{
  "model": "image captioner",
  "dataset": "photos of plants and fungi (iNaturalist)",
  "train_examples": 45211,
  "image_size": 32,
  "crop_scale_min": 0.7,
  "horizontal_flip": true,
  "color_jitter": 0.2,
  "tokenizer": "word",
  "vocab_size": 1482,
  "encoder_arch": "convnext",
  "encoder_isotropic": false,
  "encoder_norm": "rmsnorm",
  "encoder_activation": "gelu",
  "encoder_mlp_ratio": 6,
  "encoder_inner_norm": false,
  "encoder_patch_size": [2, 2],
  "encoder_depths": [4, 7, 4],
  "encoder_widths": [64, 128, 256],
  "encoder_kernel_size": 7,
  "fusion": "cross_attention",
  "decoder_width": 256,
  "decoder_layers": 8,
  "decoder_norm": "rmsnorm",
  "decoder_norm_position": "post",
  "decoder_activation": "gelu",
  "decoder_mlp_ratio": 3,
  "decoder_head_dim": 64,
  "decoder_fused_qkv": true,
  "decoder_bias": "all",
  "decoder_qk_norm": false,
  "decoder_parallel_block": false,
  "decoder_inner_norm": false,
  "decoder_positions": "sincos",
  "decoder_cross_attention_every": 2,
  "decoder_tie_embeddings": true,
  "init": "kaiming_normal",
  "residual_init": "scaled_by_depth",
  "optimizer": "soap",
  "beta2": 0.99,
  "lr": 0.0029,
  "beta1": 0.95,
  "shampoo_beta": 0.95,
  "eps": 1e-08,
  "precondition_frequency": 32,
  "max_precond_dim": 1024,
  "one_sided": false,
  "adamw_lr_other_params": 0.0014,
  "steps": 25000,
  "batch_size": 256,
  "epochs": 141.6,
  "lr_schedule": "wsd",
  "decay_fraction": 0.3,
  "final_lr_fraction": 0.1,
  "warmup_steps": 1250,
  "weight_decay": 0.04,
  "adamw_weight_decay_other_params": 0.01
}
Rows from block 6 of the image encoder, named by matrix and row number. Rows with one number belong to one neuron. Each number is 128 + 24 x the weight over its row's rms, rounded and kept within 0 to 255. All counts start at 0. Numbers have three digits each. After the name is the row's rms in percent of the matrix's.
# fc1: MLP up (encoder.blocks.6.mlp.fc1.weight, 768x128), inputs 0-63
# fc2: MLP down (encoder.blocks.6.mlp.fc2.weight, 128x768, transposed), outputs 0-63
fc1.183 101:171153165110127135130165137107136118114090119126138121159122153101108181092143073148156141146088163157172144154117126169161149079109163133124148152139120107115123120126148120098139129122113117
fc2.183 102:118130124174159080096117131109129167116141160140121079131106131087121108113107128153141094095123116086127115101114113148138102118122163117132134128104152143166098112142172120135170123125111095
fc1.184 098:126135109161130109146109165088140143075124113138108132123132120181079138080117122126111159118121166139172116124102136123138127137107130132139098117113162074151132102131124120129098098153083147
fc2.184 099:113131108142118138142165127119114130103116095119113081131157125136132117161089139127143099118098106122134106138100104105180147127120170156126128122157105140075136186094130127114153143153101122
fc1.185 093:126151130137133119107140148195158124149114104113158143121148186144116101121122163116133142136162150134076154133156133109111080138123138128142128078099135146114144138127091132188132155114137110
fc2.185 102:160150113111128091131090149093108122104095116159161110109144124120130113149114162124156108131155130150150136119131139133167179116101088157136112142096137150213160129154069106133157158131121118
fc1.186 094:206121109146152179141137137143152133154129125115159111091143139130171147119107124145137114126119136106131123112129090123162146142123148158120130153131132118133136161111114123145149087127140093
fc2.186 092:116177103097111149124108126117139125131130105140153096131180148103129121118175118124168102181085163163152100135155139132140111110113155142091103110094149123135131105154143076139130142153143153
fc1.187 090:126128112104100133136138105117130178145152172117134134125128116123127082138086110155111129118125086162139112133128163118104130096147127108141144119164160151126140172140102148133101136131149158
fc2.187 109:132102155166113116147138170127133147149089117176136162095196149139135104091131114150121124114123072130093106151158132112150130099108141107133116146095108158099098136162165132121113123171101129
fc1.188 100:094127143138145097117138107132133119160127161126142128120151135153150148134166094144151143155090101132110159147157087158110161116155138083128172155117138134105084084125138094167127123169142119
fc2.188 096:091142147164166134134135110100122193130138125136137105101107141133145137113130158092154120158147111098084120132121131132157100103110122145178123119106118125141158103160092120154136137123138159
fc1.189 105:122127099106151124156090150091127164167114127110125114136150099102210140091111117136116147157158147142082158151144137110146149125131123140130139112179140098093105141155152138101156102089126147
fc2.189 109:193123111104098149131119145158105112139140124095098128154109161095154165090110112116129104118163167150137108123178137112123106125151120150100111095137113083151150138119136151158111103109152109
fc1.190 098:138143124134133102110117130140118127095107112127114134147132110126102151129165108129139118124134128135128154153122143156202131124086134161131102125164137172124184128134125098149156092106114146
fc2.190 090:136087184090124123100115099150182139074106070129095105156128138118088115146143155140138134104125095122144134113126136135112114118096152106146117103109151159134145127098116132117107148146116103
fc1.191 105:144112176130110118141105094106138131111150113130125098130145116145151138098147134092157134133135155112096165143130159120158112130187119165123158116126116154151126103160113109122120090109179153
fc2.191 097:136194125170166137134139167157130100114147103138138135105102114166118157145111155118141117121110117120123120165174135080092144165088147134118168143161082162161092089149102135117104150113151125
fc1.192 102:089127136103134100131103126131138147125123137150153110127098109088112121131116120116139088140117129107135172129087098154157140121138124142134155130111156120152072121146146144104087128093116113
fc2.192 098:148139126143068169114104133120127135129093149168130132093106074145168114141119130102153142187117094176133106124120115129104155141109122107147112130126097172135141103102127183109151125112110136
fc1.193 091:123118067160105111123089160136152109128159114135157148137146117135122078142122111125142151141081192101160127103128142136130140128171162154111135132125090098149143122120117108148125148118165108
fc2.193 092:125125076106163141130132136100118136145118197179121111100159145176139110152133131113123076103168134100101138105159126138109163102173108109119120181154140087111108118094141108114116137123126168
fc1.194 099:123121162153137122131154124121158133066146108118127137150060150142129116147102124129118131128133122104180141134097094127071146133105121149135108105138126127103115119161097120103143170124151150
fc2.194 100:122090128149120170105086094138117146124136167112125098134140084119115079143100128112151105090115147136108132103134088099144122138107105146117103122122133097120183129121086144149117120122081102
fc1.195 101:109125141127131080094120122113132155117143155127161116074123131145116130150119123109136152137155169133144135124098116112135127128067136098139143123149116111150128115172122117171132129087142151
fc2.195 103:115101087124113152107091123165115123133138124152105180105104127126106151096158145143144132128112090087166114135081129103132140067079153127143153138120114086129167100124132131167137113140123149
fc1.196 091:129137119083139192137140157106144119164127106115094130162157148121121140110132112148136106130109130145080142148192148121151122140140166114141130114113159164100104127129142130061105128168126135
fc2.196 093:104121147138130174140131121120093142099131166120166117150102137133077097104169118116128125140116114122106116133169078118129118130088134102102147103119130111115094139087121160114104164093100083
fc1.197 096:103131138135123098182193110110145161133100117116131163076143123143124153111150108136076107124147116149080160138099126090147135124174145150113143126118104111152124117131123140137125100127104086
fc2.197 097:134147134084137131115092106147171127087136124134120100111132102124111112134123138127147106097156146094090137091155130108110076140144157127141162172129163135117124116092138150140157155146153147
fc1.198 097:164160116131165121122104131142138143117112131150142119112160114117116158139148158166119137136137127113147159135129141100093166150141111134120107124142148120123182113111176078143139082183095124
fc2.198 090:151126127132166120153149126131127154115136134100109090097078122113114111085150093127086111112149135158122151082137154141150126132173134118116168116132146103092162102137137115093128128099155168
fc1.199 089:147130149160108106111115092122145133085121080155100133112129106164166127100148072142125085115108121144112145122130137098082111166153151118156149120138155132110095130148124087123155111126105106
fc2.199 090:109119098132119139148116117150091139074131123135166119155161185112109125101116105109151163122136152139132158141157094155134108132155133118141119122191126111135165097108152073098108108142140151
fc1.200 106:133145136161147090117095113111132113204148151085116121173150105119145091144135137119139126148137129106122161129143122124131131110113117141166111134126105117110072147140156102109186134118130149
fc2.200 094:105113104146147126129116091179144123137132153157133165157108103117100182148145108113113140100120130090100143105113131196125095159139127112081103138161096108101101095146087151161146134106127130
fc1.201 099:124128103135186117122117149091134091123171129123126132125159115119102123151132126103115112121088136111138156146159119086101116126119099145178106151180140145090127086123144107137157113137099147
fc2.201 105:149152147130110135193095113148128141102130133086147138134187108106142085132118122174140111139128148125083137164096090138125149102139105141083141139145139134133112121135079166135121126203142118
fc1.202 098:127130126121131134112125147154155136115129122108139122097108128160104120133176106093112135087106081149104119145143099120116129169132108138141123108103105144169094077110114105123121152170123112
fc2.202 099:148051163142125130119134096135156174146138102164138111104109163095085096096151146144130161163135121102155130157107118134136139094118153116127104124154113128115138154143095120150154160118175131
fc1.203 101:166167088095110121104154151131141106082130142153167110131093142149114121129116096097156103071114128108167110087130169068118152154137113111115148138133122077121074110159147106119168134102141136
fc2.203 099:090128132156123109055159135129153134114138137138123153095125092131150154150108134157107117151108145129111161153161120082133154150186152162094078148101114066102120146118128141128146110147164163
fc1.204 095:178145122131134164114143158140135155158135122184123135148127147125139109107121063111107151126134141128136175129129167121113123098131066111180086155124127109115128141133106105129126119154149074
fc2.204 093:170139094151141106109130157139104139142152134068141121120113098122116121121102121146132152125114131133139161098097145097117144153129124160072141122169104100141126123097106092158117135086123163
fc1.205 098:094159131084124113139120123135134117154143114128197099122143107109100117077133161136135106120144132123104160112112144120108140122161159139138144137174128159105123094146154123105131095122143137
fc2.205 103:152152096121133097137136165116150165121135097144075164120146169134202105128104119125083113066118169185147123090146149145145156101143126112120157157124128135115143120117086132120149135137149128
fc1.206 099:192117137155142116125100123126139113149162105112125113151154132140117166152136131083135142100101122072165148096111148171107134141108151184146124158139131110147125114107127126085161098148121131
fc2.206 106:132166147118138143111100115134155110111138120070125153115154105143095133141124148155134174080056101159112142144169143099132117111120173147150138142120108145165169139126160150158125122146176114
fc1.207 096:143144124137102133130126121104163101137134107150145088078154137158092137093123155126158132116167144120134157111138129075163183115148138124142154145137166145132148133130177103094096150151169077
fc2.207 098:144149138159080146117162168138123113140150121103136128099135129087116148143138129136161126084124157102111131110160119108138111166130110125150181145128135107130150139096135159091127117122138156
fc1.208 096:102089105140118152126122115145150078117081165108140102148119146095085136148113069114107104146118130137128166109129068113141124094138142078160183139111142127098114130147115101139112159125135130
fc2.208 100:122125147136116142155109116125132101131106107099169093137141115139124114107144134070123115132134098107105118111142133167122134140125177151112151166108092157140158103150115134195091120100188139
fc1.209 103:099104127124123152096092122139140161153144136109122144140125117120154073127151125124129142137128148152101147137122146185116134054110081135117085121097103123124134144151125147149156152128138115
fc2.209 102:106137147138118097119121130094122099110130100099085139130083150154123138122122166156158124071077067143146100104150122103137156134119152098134105136125125098135178140119103082142126137104136145
fc1.210 095:122140106150129099124151140081158160124137158136106128159077114145120115157126132135146109081119162159176135104133153146130118151093160131134166122153073136135124127138125128084135118146107150
fc2.210 104:136131117121161093101121127143156147160170179162087106106049115146135119133139205143125111138116140159128124109141100141142133154186124157131100146140122133088153105121124110148079121146127105
fc1.211 119:132138132173089115162106131104132169105130166120136127177109112157092162082064130163133104134114130122099130181143122125105142139117132131134128156139138110141114116169146117108102154113125094
fc2.211 101:131094133111165121138154154125123179102114144089129132121111127170133140120151136075128116074134152137142142097152139159090107146112103171131131123123134133140110157145084102114084108117153123
fc1.212 108:116136147082093112135131146157124124094106067114141145152137086162118105153115137135131133175137115136129119096099104129100190117113126123148189099164119143081079109140106114137139127131183127
fc2.212 097:125142139145134135110120150128194122162143108115137137114137125118091139136097124141090131133161118128143097095107151120170121151142125142105130162136101169126148157129181166149117152125157090
fc1.213 098:090112115121131084124103150114139102157154190138113138073137108140148133103143146124135072132110116142149131119124176085142096138118144121109152151111142095127113169100118107106125140107175115
fc2.213 095:108108109100149132120087120135115150125099116095122179141125102149142160121176152093084176149135137163142091098144129105170149156120090148176111119125133122150150131103138121118124105121113121
fc1.214 103:136129081166089156126151135123168164147127162131128098108109128106150102143181139085133090137132121072102144115117134163079122082135081114130136110130170095120134140137121084158127137140128126
fc2.214 104:095102104138147122110150105110111096105113135132103119173091130103155131122120117130161121119083129089149130167144108147116149105141134100150163127135117141171116150138087136150138137145095141
fc1.215 101:169159085091167135077100128142137158116106082108140140119128157113106138114129115113139095136102122153131113125146162192123120074174109150149120164119123139131114125138139159108114141172124154
fc2.215 099:105114104144099110137148126110074112177196116134151167079112116097155125121122159116125142102091098133140129147149117129126103164114136162157129124108126097151119141094097109127132113144160109
fc1.216 103:090107117115139135116088142115135167174119111136136131103116107131110123138177185094123143116112149108141135119135114108160146153114151115092177110080160144173164095163160174086117132112119146
fc2.216 102:115092107158121157083085140119130118145149162095138165126104142128146157139123148153143143147123056140112140105136121099153148135106156134130123114151140101110119132154140146177133105125125121
fc1.217 098:135144149112114120174125115099129139099145106075114152105122113164114125149125096096116075144166180137085051104136123138146124141146097143155135162082111154111137114114160159117122122139145153
fc2.217 105:151122129095107114117144107147124136085120104126131120059121135147109147126163117138158106107116157139105147154135154102116087113135122157156101122161159115099156143101118126136107102130166091
fc1.218 095:113109113062126116141162117113152049126129099147094136127153107081118085162066140142142102132113125123110151124099136113143109090146118142148110173134145150108157072123096120164149136167109123
fc2.218 101:114117146117123179197131159148106128136138110092141149102101134134135113153129106105152145133155142112164110089100139153114152138109101099116065147094133128067143139079150162158149106126125136
fc1.219 104:133143130078098145118131154145139145125162130124153139102157117119115168097160122164104118113151136158146139105102127072084141138132097144152068106094084136088128133114110127147104123130158141
fc2.219 099:157145119144169141118119123081105179133136169135115091138121121114111094108127156147157166138123127125133102092049183142097106175119095148124110138131125114137136154133098165140155136158128104
fc1.220 106:167136101117164113134113131124136085100128116103155157102164129153129147123100158117137113114103145148127092167127071174140159096133135149141111117095135152101119088141146085126113080162134099
fc2.220 108:135106174125087136138143116105129091100123091149111126113078174154173142151162125153162147117129145174126124114094105137136113128144124102153164159153142121113135096155141149113093113126116128
fc1.221 087:110078101137147119139163137125130146125105105156086157119163092158179150091112113165094148148115149119170085116119124115107118114133111125123103115141121112111103150099130141113107103148149151
fc2.221 106:104117149129104100101137158132120129121146117117154104151153177083103141099117169172088147157138146121130128151119159160144159118140078112097129169133084148142154114130125151162139114116103123
fc1.222 100:100141085135109124195115154170138143099101145107141117150144111089124150114151110116145135112130151100130131130130128129121146131141174125116144172116100127107149130113128129176097163106097131
fc2.222 095:122134092157107113174092154104139147142138115123107104089113165111131148177159138126110136152155136120115141101101167104066113113130096126137118082132160142154168125107119110112118127115162155
fc1.223 104:121116095123150125105099078151145139145108131078084165127146111102113117109138117169159128085136132126126150139104155126119088161108100103107157107152109110116149075133144125143148128171155136
fc2.223 116:143104115131117145139137045150127127085136110092129146090133124112152124092135108141121145137140115132127137172128103134096141133126130148123166125149140157112143123154147088107122100114127134
fc1.224 100:161160135151106100144104166124145150143161110120106069129138154108108130101131176126134142142113124126116100136094110142101135137141097135120146098132180086134075153178145106139134127124151097
fc2.224 096:111122135136155130154169126114092166164131107104111140138133133120127147132116094136162157147115120139140121127166129135154107164105125137119152146160134151126099123137134198109142113147155152
fc1.225 096:128137118140182152155200090126158131096085123116137097074083118092150141121124110136118164119120129123131118136163132092123121113128137184140144143133133131116123153126089080142107109119107144
fc2.225 097:148146132133113108117124159174145132068121080108120127119163137119126107154110147138145137134141147116115114134153151101087153162114142111099112136160114134093132137150072142172079135097110122
fc1.226 094:067126145138119181180074147159151159082109146146114089113142103130115100118116155148131141138146136175112132084155090123162109100121135114167112170148128134161110130131101111125096105148112100
fc2.226 100:160128146125111189159108155125144176126116118136166141119151155124140145111145129135096120137136113150103076116110148107136123076111134131156140076082139128132088155097124086122147124124131146
fc1.227 085:088169150130104145169141154115144162111170173128103143167133116105103102153141133109139141110099137121113140154111129110122158126137154077128150127138138126140165140159142101111125139081122109
fc2.227 099:149158178134113151106150128125144129128155131144162103132153129089125151192134110133133107132108138119114107144152151095129142141131158130100132163111119135112087108086139124123099103152115077
fc1.228 105:111101140135143141105150156119145155125106130096118101158121126115140157083136111122146146105153124130133150138100195149143146131137121143126143129117116090165119057132128144135130072113132134
fc2.228 097:138175111113185120138176107139149135145161126129129074137107135144110115119146101118136142158111116094116109104101093094112155133096163142103167118168129093141116119154115114089105150118126126
fc1.229 095:113147104130099124164112130088159102133083151116132137150142116115097149192144119104158092159143137103149151095150092131169104102115139124085128127107118174144134149150150126136118134086154154
fc2.229 106:158104103105155159138098132202148116152125179141120129158117126159146147110131130140117087156095130129155136178131106127120090105111154155132089062134105139094106077148116123135126122107140141
fc1.230 103:117151131107140150128119144146116149118079115122107122119126141104142092105094156163138115145125141102139162106128081149139141192152154137102128132141166164146106133072103144144169154112098111
fc2.230 105:091165111127164102166138103169115161166124128125138157092131112125135124147138082137110154128127165099173141154153093092129127158112131121102131133178145125104093121115136137152116122109132139
fc1.231 098:106099158147154138093158172112142116178156134097111107158169140090130140125141142122135117110146120141121138118155140128111131139143145120120086112167119140113108154129126163152152164100104141
fc2.231 102:109130098119128157112130114137191195120142139142086122085128140107068149115111159173102107133110106136140120123141148115114123146094119135107119095118133069112120130157075103092174095133129136
fc1.232 109:145164165089124136117113167137139079114121106109085107125140162152081065138111110118140156147087115170199093173134112128088143131111109140167100139127133097147122149116133180110139176142148146
fc2.232 099:106153183132110103114132156089100109151129126145102159137137112116164099161128129118116154179096113139132136138140091150169149144133124163134106153134156066096121133108167169125128128136124141
fc1.233 103:156140148143134118166135129136145156144096122129134085136145125123123137116122100107119134190114113124140134123115139146170140108106148088138138160143078174137179112168115109100152132138142156
fc2.233 099:123156106111155134124089133175111120084138110098150114141124146172120127100134141143156119128116154120135159146133149135124141141072121139114108143154131127112129116130172105085109169118112100
fc1.234 102:084132156096112140112116135127144152102138152120096142101112143153100088085060108142128068146137129145107153103141110137124164155160139144149125139152177151179101119107127148162125143140127161
fc2.234 108:114137139153117133106137078125127148128143142133150146137133119134194112128170098116113152147106146121107099143073100130077079128111109136098173119112141141106080109154133162117118156126139133
fc1.235 098:118096112130137110077113130108149110105113148097109159153112155141061127127136139129089080141105121141108140105105116136086139096138154164120068136106135142123141107157140136139144161105079147
fc2.235 102:114180145110131158141130142143169138110103099106112131154094135119137129168138105108147090137136163116186112117123081124136098114127087118156136125109155133128151109128111127141120143146192114
fc1.236 093:159127117172149088169115097141161105147126090130152105126123126139139159155125116122128093144108085142124124129147150104165119142142163134051181135128178118140123106155098128145118143143117138
fc2.236 103:127141137144121136149092094133112131078118118134124087153160126156124096147096174144144124085173150139142110144142164135130143098130157155099158077135132139137123109093110150118121110113117133
fc1.237 102:142101127164100102179168106135152086125097166132147137191129138111091177130120092158146146124150201113130120095108155140123129092150129139118143087174130077104138183124113083138140137145158116
fc2.237 101:119072111093137145145115103119126111136092138161139124127137127117174086109138134108110138144115150132123140125117109076154127129120150137088150140103098107123087092130090106110112131161058124
fc1.238 109:118150120106136119138143147153139183121130110087127107116132149133104105174123158143128096165103106159110140110125128105178185116156108140120143135124122124138110112169097135138157124098121102
fc2.238 114:135145143149113147128112135129137144103105135100173093168148093121130099132139130123150135090120096147086104172137128104146170139109146145146124108153132132177138166140082080135169158088150096
fc1.239 105:139135072161113142133117144117141136121150138125131094120118117111149149087182098121135144111141157126133104145126191155129116146133095098159092168148142114112136108118123114136145154096072144
fc2.239 099:135128146131097092115145128109104098142138119161131156190146094147115123108111131122101099155152112100123125150155157106177118140074133106129144128147111162104171161153155147146164125161154124
fc1.240 095:165135135194109125185147120107146130098090148146145149114121096140112169108161114142073145137102140127158121142110115133162131161136155116146140164151157143125125118150102137137172145119160120
fc2.240 092:110146144114106120109115155143093141108107072114103088155166123174126111161122156154129145117136117147113143108125133103169112120179088068125087099155114108153136110123146128115135115143126144
fc1.241 100:139138108157125098137149182146140139125137121145122138103154163127112128142139131090138119144126153101135166094091096115098122123122128140181155131141066101118111096146119138137067195129161108
fc2.241 095:159104142099117142150118131111108129158120152127125079135127140131139137114147143133110158156131122153128114105140116134159125150113149139138182131189117176096116101123124169123133115165145137
fc1.242 099:113114178116145108172138115107166138141144131089098152123105135164141146094173082105158114127162139087132106090147161143137127099119118152125148130112130112134117121148119167124106176126151131
fc2.242 098:139117135115114135137127139112119140122118106131130137124124178136098150152160090100143121114168134117088174163134146111156113163127102128134147138067132139149076167117126102114140161099113088
fc1.243 114:157142133170110167124110133135135130163083129127161132147117121129086124119106118122122125127101168090117151128082123166133141215112155151136137130117116106152130138176137101127143093171147109
fc2.243 089:109111165096110104162098141143105115140064146123108130183152160139120117165141105128138147175123143134141146146127123075157148194139109141091142090095141119128167150166137139117105133141110113
fc1.244 096:127121097182125122138134125135145117136093145126121067118098139194106142128114150138145153182117172118144116117134116128132134127136099089140148106144166111137145125162159105129186147117152136
fc2.244 098:082137121112126117171124132154115138129121125064125096125118121111119103109147151118145093127121123109082147128161125121120159103136109139127109089118121170128153121102162176106129130128151108
fc1.245 095:138145135133136155136168172146120151120225110118113104157131131142127117149156112129159111139119129094132099135096116124084168154103106113142121116202147122142096092088133103140144119139168148
fc2.245 106:139163098152107148116137082161145129076135145137128116155141115118117163125108089069159149123120123120151133106116124115093125131115134106143112134107141115134166137126093159121134108138145130
fc1.246 093:134142094112153111122151149129149127133123138095123119108121113155127139099085083111115100140133130176158146162119183091110088106071151176114118120101116139138138159099122143119121120106164108
fc2.246 093:184094136158106081117129107099126088128140122163154138113083116166111100086119133099142134180106139109114113078140118114127147094123158088142102134113121161135134138141174144144119135127131123
fc1.247 083:170094140155130166165120125153150129070113163098146077105131123177124111125090115158134104123102111140106116128139103170123150111097153157129100122087139170142177117123131155141172165109141143
fc2.247 099:118146140094129154153146094134133118125122135142138130125156114154097118130105137110123137138103099139107131077137115163100149161170113132133136105089166135117119121131154075163156152099110043
fc1.248 099:137141129111146108162158108180139120128123143122115118082140139147163129107092111102110139118108158126087136121131117119179119113114136118149088132078145154100137177083136100135110129097129119
fc2.248 102:150140186113139131128148151140125102164151165182158157111130131150152126144110125144157163109126128143123089135109107098090126138134167127117115188097132107161151125153186097141155136121131160
fc1.249 104:139158138191172112133104187138138141098112094126152117124096141144167167142126139142138111149118115118125180154148134097153101149124104114128132133156134096115100118122129119146106108104116138
fc2.249 105:111123126151126169117109130121107113126118138152127106153116122163138126127166102124145168116138116100108136119134124158134197130150119139099124107145099164141150092153137111100127126146098180
fc1.250 098:154149147143149087085145102164162084144103181161135154094092093110148102165138149095098144128131141126157107085140148099112158157146144154110134128077080109148128139111116122117119179142117118
fc2.250 098:111172123160144129103152084156127114137129168106142167138159133122124123135151136100121129112110174106120103133182173096135117168119144142152068122138197141122103164120164134101132148087159132
fc1.251 102:138129094175168181167127130113158137112151112145113125155125136152161170144130104125093163122128140113149115080119103136106145108175168155105107121133149140135157127131169132116114138085112149
fc2.251 101:106131119148124086182114131109118137102142123066137097136124142109110147195123147131110129146146145138130088130151132113150109163141119135114118137118171100153161121074141075161114077079167102
fc1.252 106:118118162130105153116191143135143135054153117103143117139139096128133130124126104129128145108143147117155118108120146153114154132164126094135105089146129137121129118084134153116137121088071138
fc2.252 105:152145141127142126141105150152168130115140124144110151097139129109104076115117090168124120100134104084136122099110153134140151132085109132078147172149128098100150129162161121096111112115131160
fc1.253 105:176135123127143118071146099137148139144130112098127116141162154114146136134148098149133145197106107133146124157115147156174134120116111113117150094170113135156110103079144148122125112115153107
fc2.253 094:115123123133114160147145150122147141098114121121076151076137109147141153155120155099130137123101103174144132139137116101107095102081097172131101145142141100125117126114102156124176151135127114
fc1.254 094:145125142104110118131157125203124131101135115121110124152155107175125068121122142132146127128163165156133104122128091135127124161131151145105111139128146112103143130123151162120123144100139103
fc2.254 097:158100122142177096173103131104144156134150125149088180107121086160106119160123138101160168109123121162076144145140122126149105125145125142153136117111135128109049148101137121137111108147137081
fc1.255 098:118110131121130094103117144127126104149109144111128065126118135089120104149119105154150139056130138109073117114121122140096133098115140126108114147176172112128123095148133151082150126108112173
fc2.255 098:155126119143103083122100168088135136149088196144111141074133108098133171128119111133096161120140120089142131114141158079088133100155096161127139143116110117122088096112136126117130091148193122
fc1.256 094:118168116098169110145097133106101094137121202115101122133184071112098112086152129079130110125144155112131104131149127159114159112082098144103096172129144145134130158111171095101128141124160102
fc2.256 088:109124128121144112167139145135152091098144136106172169112124134128151152165153120148113146112142129107068116154111099179193153113137093095149130149129134130104118110139118131157089123115151101
fc1.257 109:154120123166137166120155115127143098090118085120121126104113166144141154129167123073119164116175126147170131133095104097116178133125145143144124106127152153103147123132130093162134132107129128
fc2.257 098:119148157116148102076118148109123140123166107151107146099129147174130113148124164102099154148134108100128139161150180138171129129123067113173106090133112090101107093170159120121109111159140111
fc1.258 101:128145136075099120162126163092147101119135135152118165173165114115159102135122108117088128098120130164154156120128104132133154137132118126151117119141129118096115139112146109115118115142102086
fc2.258 100:103093094130159149119102148148186121113112120141107150164138128124137108082174113156097191142118143122185083118137147121118117107128147121118123112146091112145136140117134137183143120122183118
fc1.259 102:108150100119096133196135120143144120111089111127157068142169137104151127125097132137126109185138154087094136093116135095136162157114122162096119137131142134138123155102131136122175137092110141
fc2.259 108:123131110121133150142117179202141090119121115154127146124174153142133124160115158144086089122143121112149106131134093171134141138086149150144117134165126100132124085117163109126120117089109105
fc1.260 099:099095155134108118135115169135150114113187151154096120159157130147142117137138131100103138162143123134119132117104076094137157145164119122095134091166113146121121152145138113206108150141124120
fc2.260 100:141193104104181076129118141138114138115105174187118189068143109123162090107118139125095147122141111134146107143127126125136142149131174133158145132123165139121107155130151124173116142137138130
fc1.261 092:138141122119086102138093113182142122115101099113109090076145121118108100109091079151155144124107145103124135103100129139138143132115072140142119130116102088129117125136150129122122121144140155
fc2.261 104:092129123077075128129163124180090118171122125121120168142147117153060078145122154134112135104147149114120165121104120114110151119115115111093125090119135156124076125164153099142117106143134128
fc1.262 099:135127174175121127128130185091167143144144100131103098138143151112131127122110116129109098095123118134134166100107149167126134164135149131119136162132110128177134118142150135169127147116094137
fc2.262 102:051139118110181110151134125131104081075128133104111155087136112139137156129082124121116106096103137137179153155046136169137124104157150131136154119120109132135156141136143136146141123125111108
fc1.263 106:100093133139074122103168109118142133097108094148164153109133093142129108122119124171181133093128116140119120145146149145098132064111087168098103123143117138107090084138100143145131145139144137
fc2.263 108:145121138101083098119104150103132076148107122106164141132174143132119098113096122118101162142128118154143159190113136141158131116097143125142143100136174110132166141136123161120095108140154128
fc1.264 098:132122128129085115150107133118123102124114130069136137152160118120146182105154153180112162132108134118123118120112157144148140135122151136077130129139160146144086158139134116144165148085165141
fc2.264 097:127130119140145129118107146176161125101144175113122157122112139112083126121178091150146138193133101134186123105102071115152157141157096089121142109190133133129191141132134133102145115126120129
fc1.265 105:152130166169115062096122156138161135095154107142149128104123110130152141128108136077111110105119137141139176123185127126142148110139116157115097141139111127131143090142157138124117140146148144
fc2.265 103:134143171137138147161103149126090110110122160104101120135134132108128112143101089123152159139127133126141132144146118112150125200100135158114120109139117182099104163162173124094132171111168152
fc1.266 099:148127144121088144161123137099136169129123119113134166164120155115179141140102112155114120076114121107198170136117135155138164113104164126154119094126117119129106128150138111120099117100149107
fc2.266 103:146104131117176051155166089128133122117117164073144145132164150137118121131127157104132130171153146124129130135182119102158134117114111125137140100071111166074101170070151140135139114123112101
fc1.267 100:097143164113117138135101105100124141123125155100094138173116144114174117161091134119108101109176140128133151100129131144111171127162121098096116101064137098135130116092149058125126123085100093
fc2.267 092:120130169175155113128145180134140163099101150102127155106138116114119154068134120134180149155142123090146110155129080177115144137155146123153146110127118135133090149131146120127112106126156097
fc1.268 092:123171149126126119146129158135140127105114127047137138118103112106143147128117111135095102097121144126141156125152099142109144134145132090126127126172096096169131126149145119182104154135113164
fc2.268 090:155131153114113116148128156133106118096160166141145124140135074128153130103083090102127084159103145093147090103151122144093111138125133126142138092145132143127127140125119129156116106109104134
fc1.269 100:120127081092101126185140124131139128190139109142154157148172093131106105090141098127121138170081142143132140112101078121137152161161091113100128123148136138129096154099130124077139129154127157
fc2.269 098:135078133175117106113106160134125138144119164141106177097111134176110161167141138115141111143121145144110087089142100166126126117145116132139122145182087104182128105134128136122098154116126135
fc1.270 101:154170103141089138116121128143157159093171132135143125119119128139151152119155112129130154175138130130089105092156107126124137127138120086080157152119136091112113147137098127142115133137091096
fc2.270 103:132122110149125164132055162115138116166141086139122092089114129149099113119116140134134168112156097154138146132165146147090064098107122100143149122121090137081114137149126113133132136126146125
fc1.271 099:124113140132169150100102146137141101151133088126118055106136114099107134137113101107093121130081197121142112111083141132125123172130124129184155133109143135124127083116121130156126150122135161
fc2.271 111:130146133076091120092138147125066122109086175124145141152158098129145154121148116134100116114110100138093131122100111134162116120138143121160133107129152116089133096157142147088102133124117123
fc1.272 099:140111098119153147111135123117151118123125094109153128118100128130133080133107150076122178139091126143118129156124147207152119127106160102111130140134105133147127148124111104147104107118115130
fc2.272 096:154166135138119121133109174105126128094115140102137136115125136098098144111112106187140127133139124141143128115122092125121135156106131181097142106114170131123106121165088101165142112132066144
fc1.273 095:122121120141146130152130137125160093115125128117142123085141083128184125118168118094093116129130092142151132121117146127152123080128146129165143135129157142137132137112091134128149168103117115
fc2.273 105:159144111105208132120110128128126135145146174175142148094148139097117104141103140139093099079081143101153118139079117108098108146123161100145123141104092094135139142120155119130127124110151145
fc1.274 094:136142123109112116151093127151127164132150166178125126115134135116167105141111137139165133118104124112112123111101105163123110111125125121124130170127171150102102123100116129139136112187110089
fc2.274 103:093154135123122089160145121156134134107180107105134118181140109106101137096151135100119128128104101089128127132138122119113143089132096155087152112118118134097160110165103122108135137108113122
fc1.275 105:125119104088130100135133130098151118147123099177103158149142133078130141142146133120129110124191147117110104110123112153065144124100141119128172132144127136110108145162086133083108155115149118
fc2.275 104:110114137146126119113103131124116137147139173147131118119156136136075135139125163182113109082140096082130151078132148142123076141125147126101176155142140139124098141110143102148105149144134152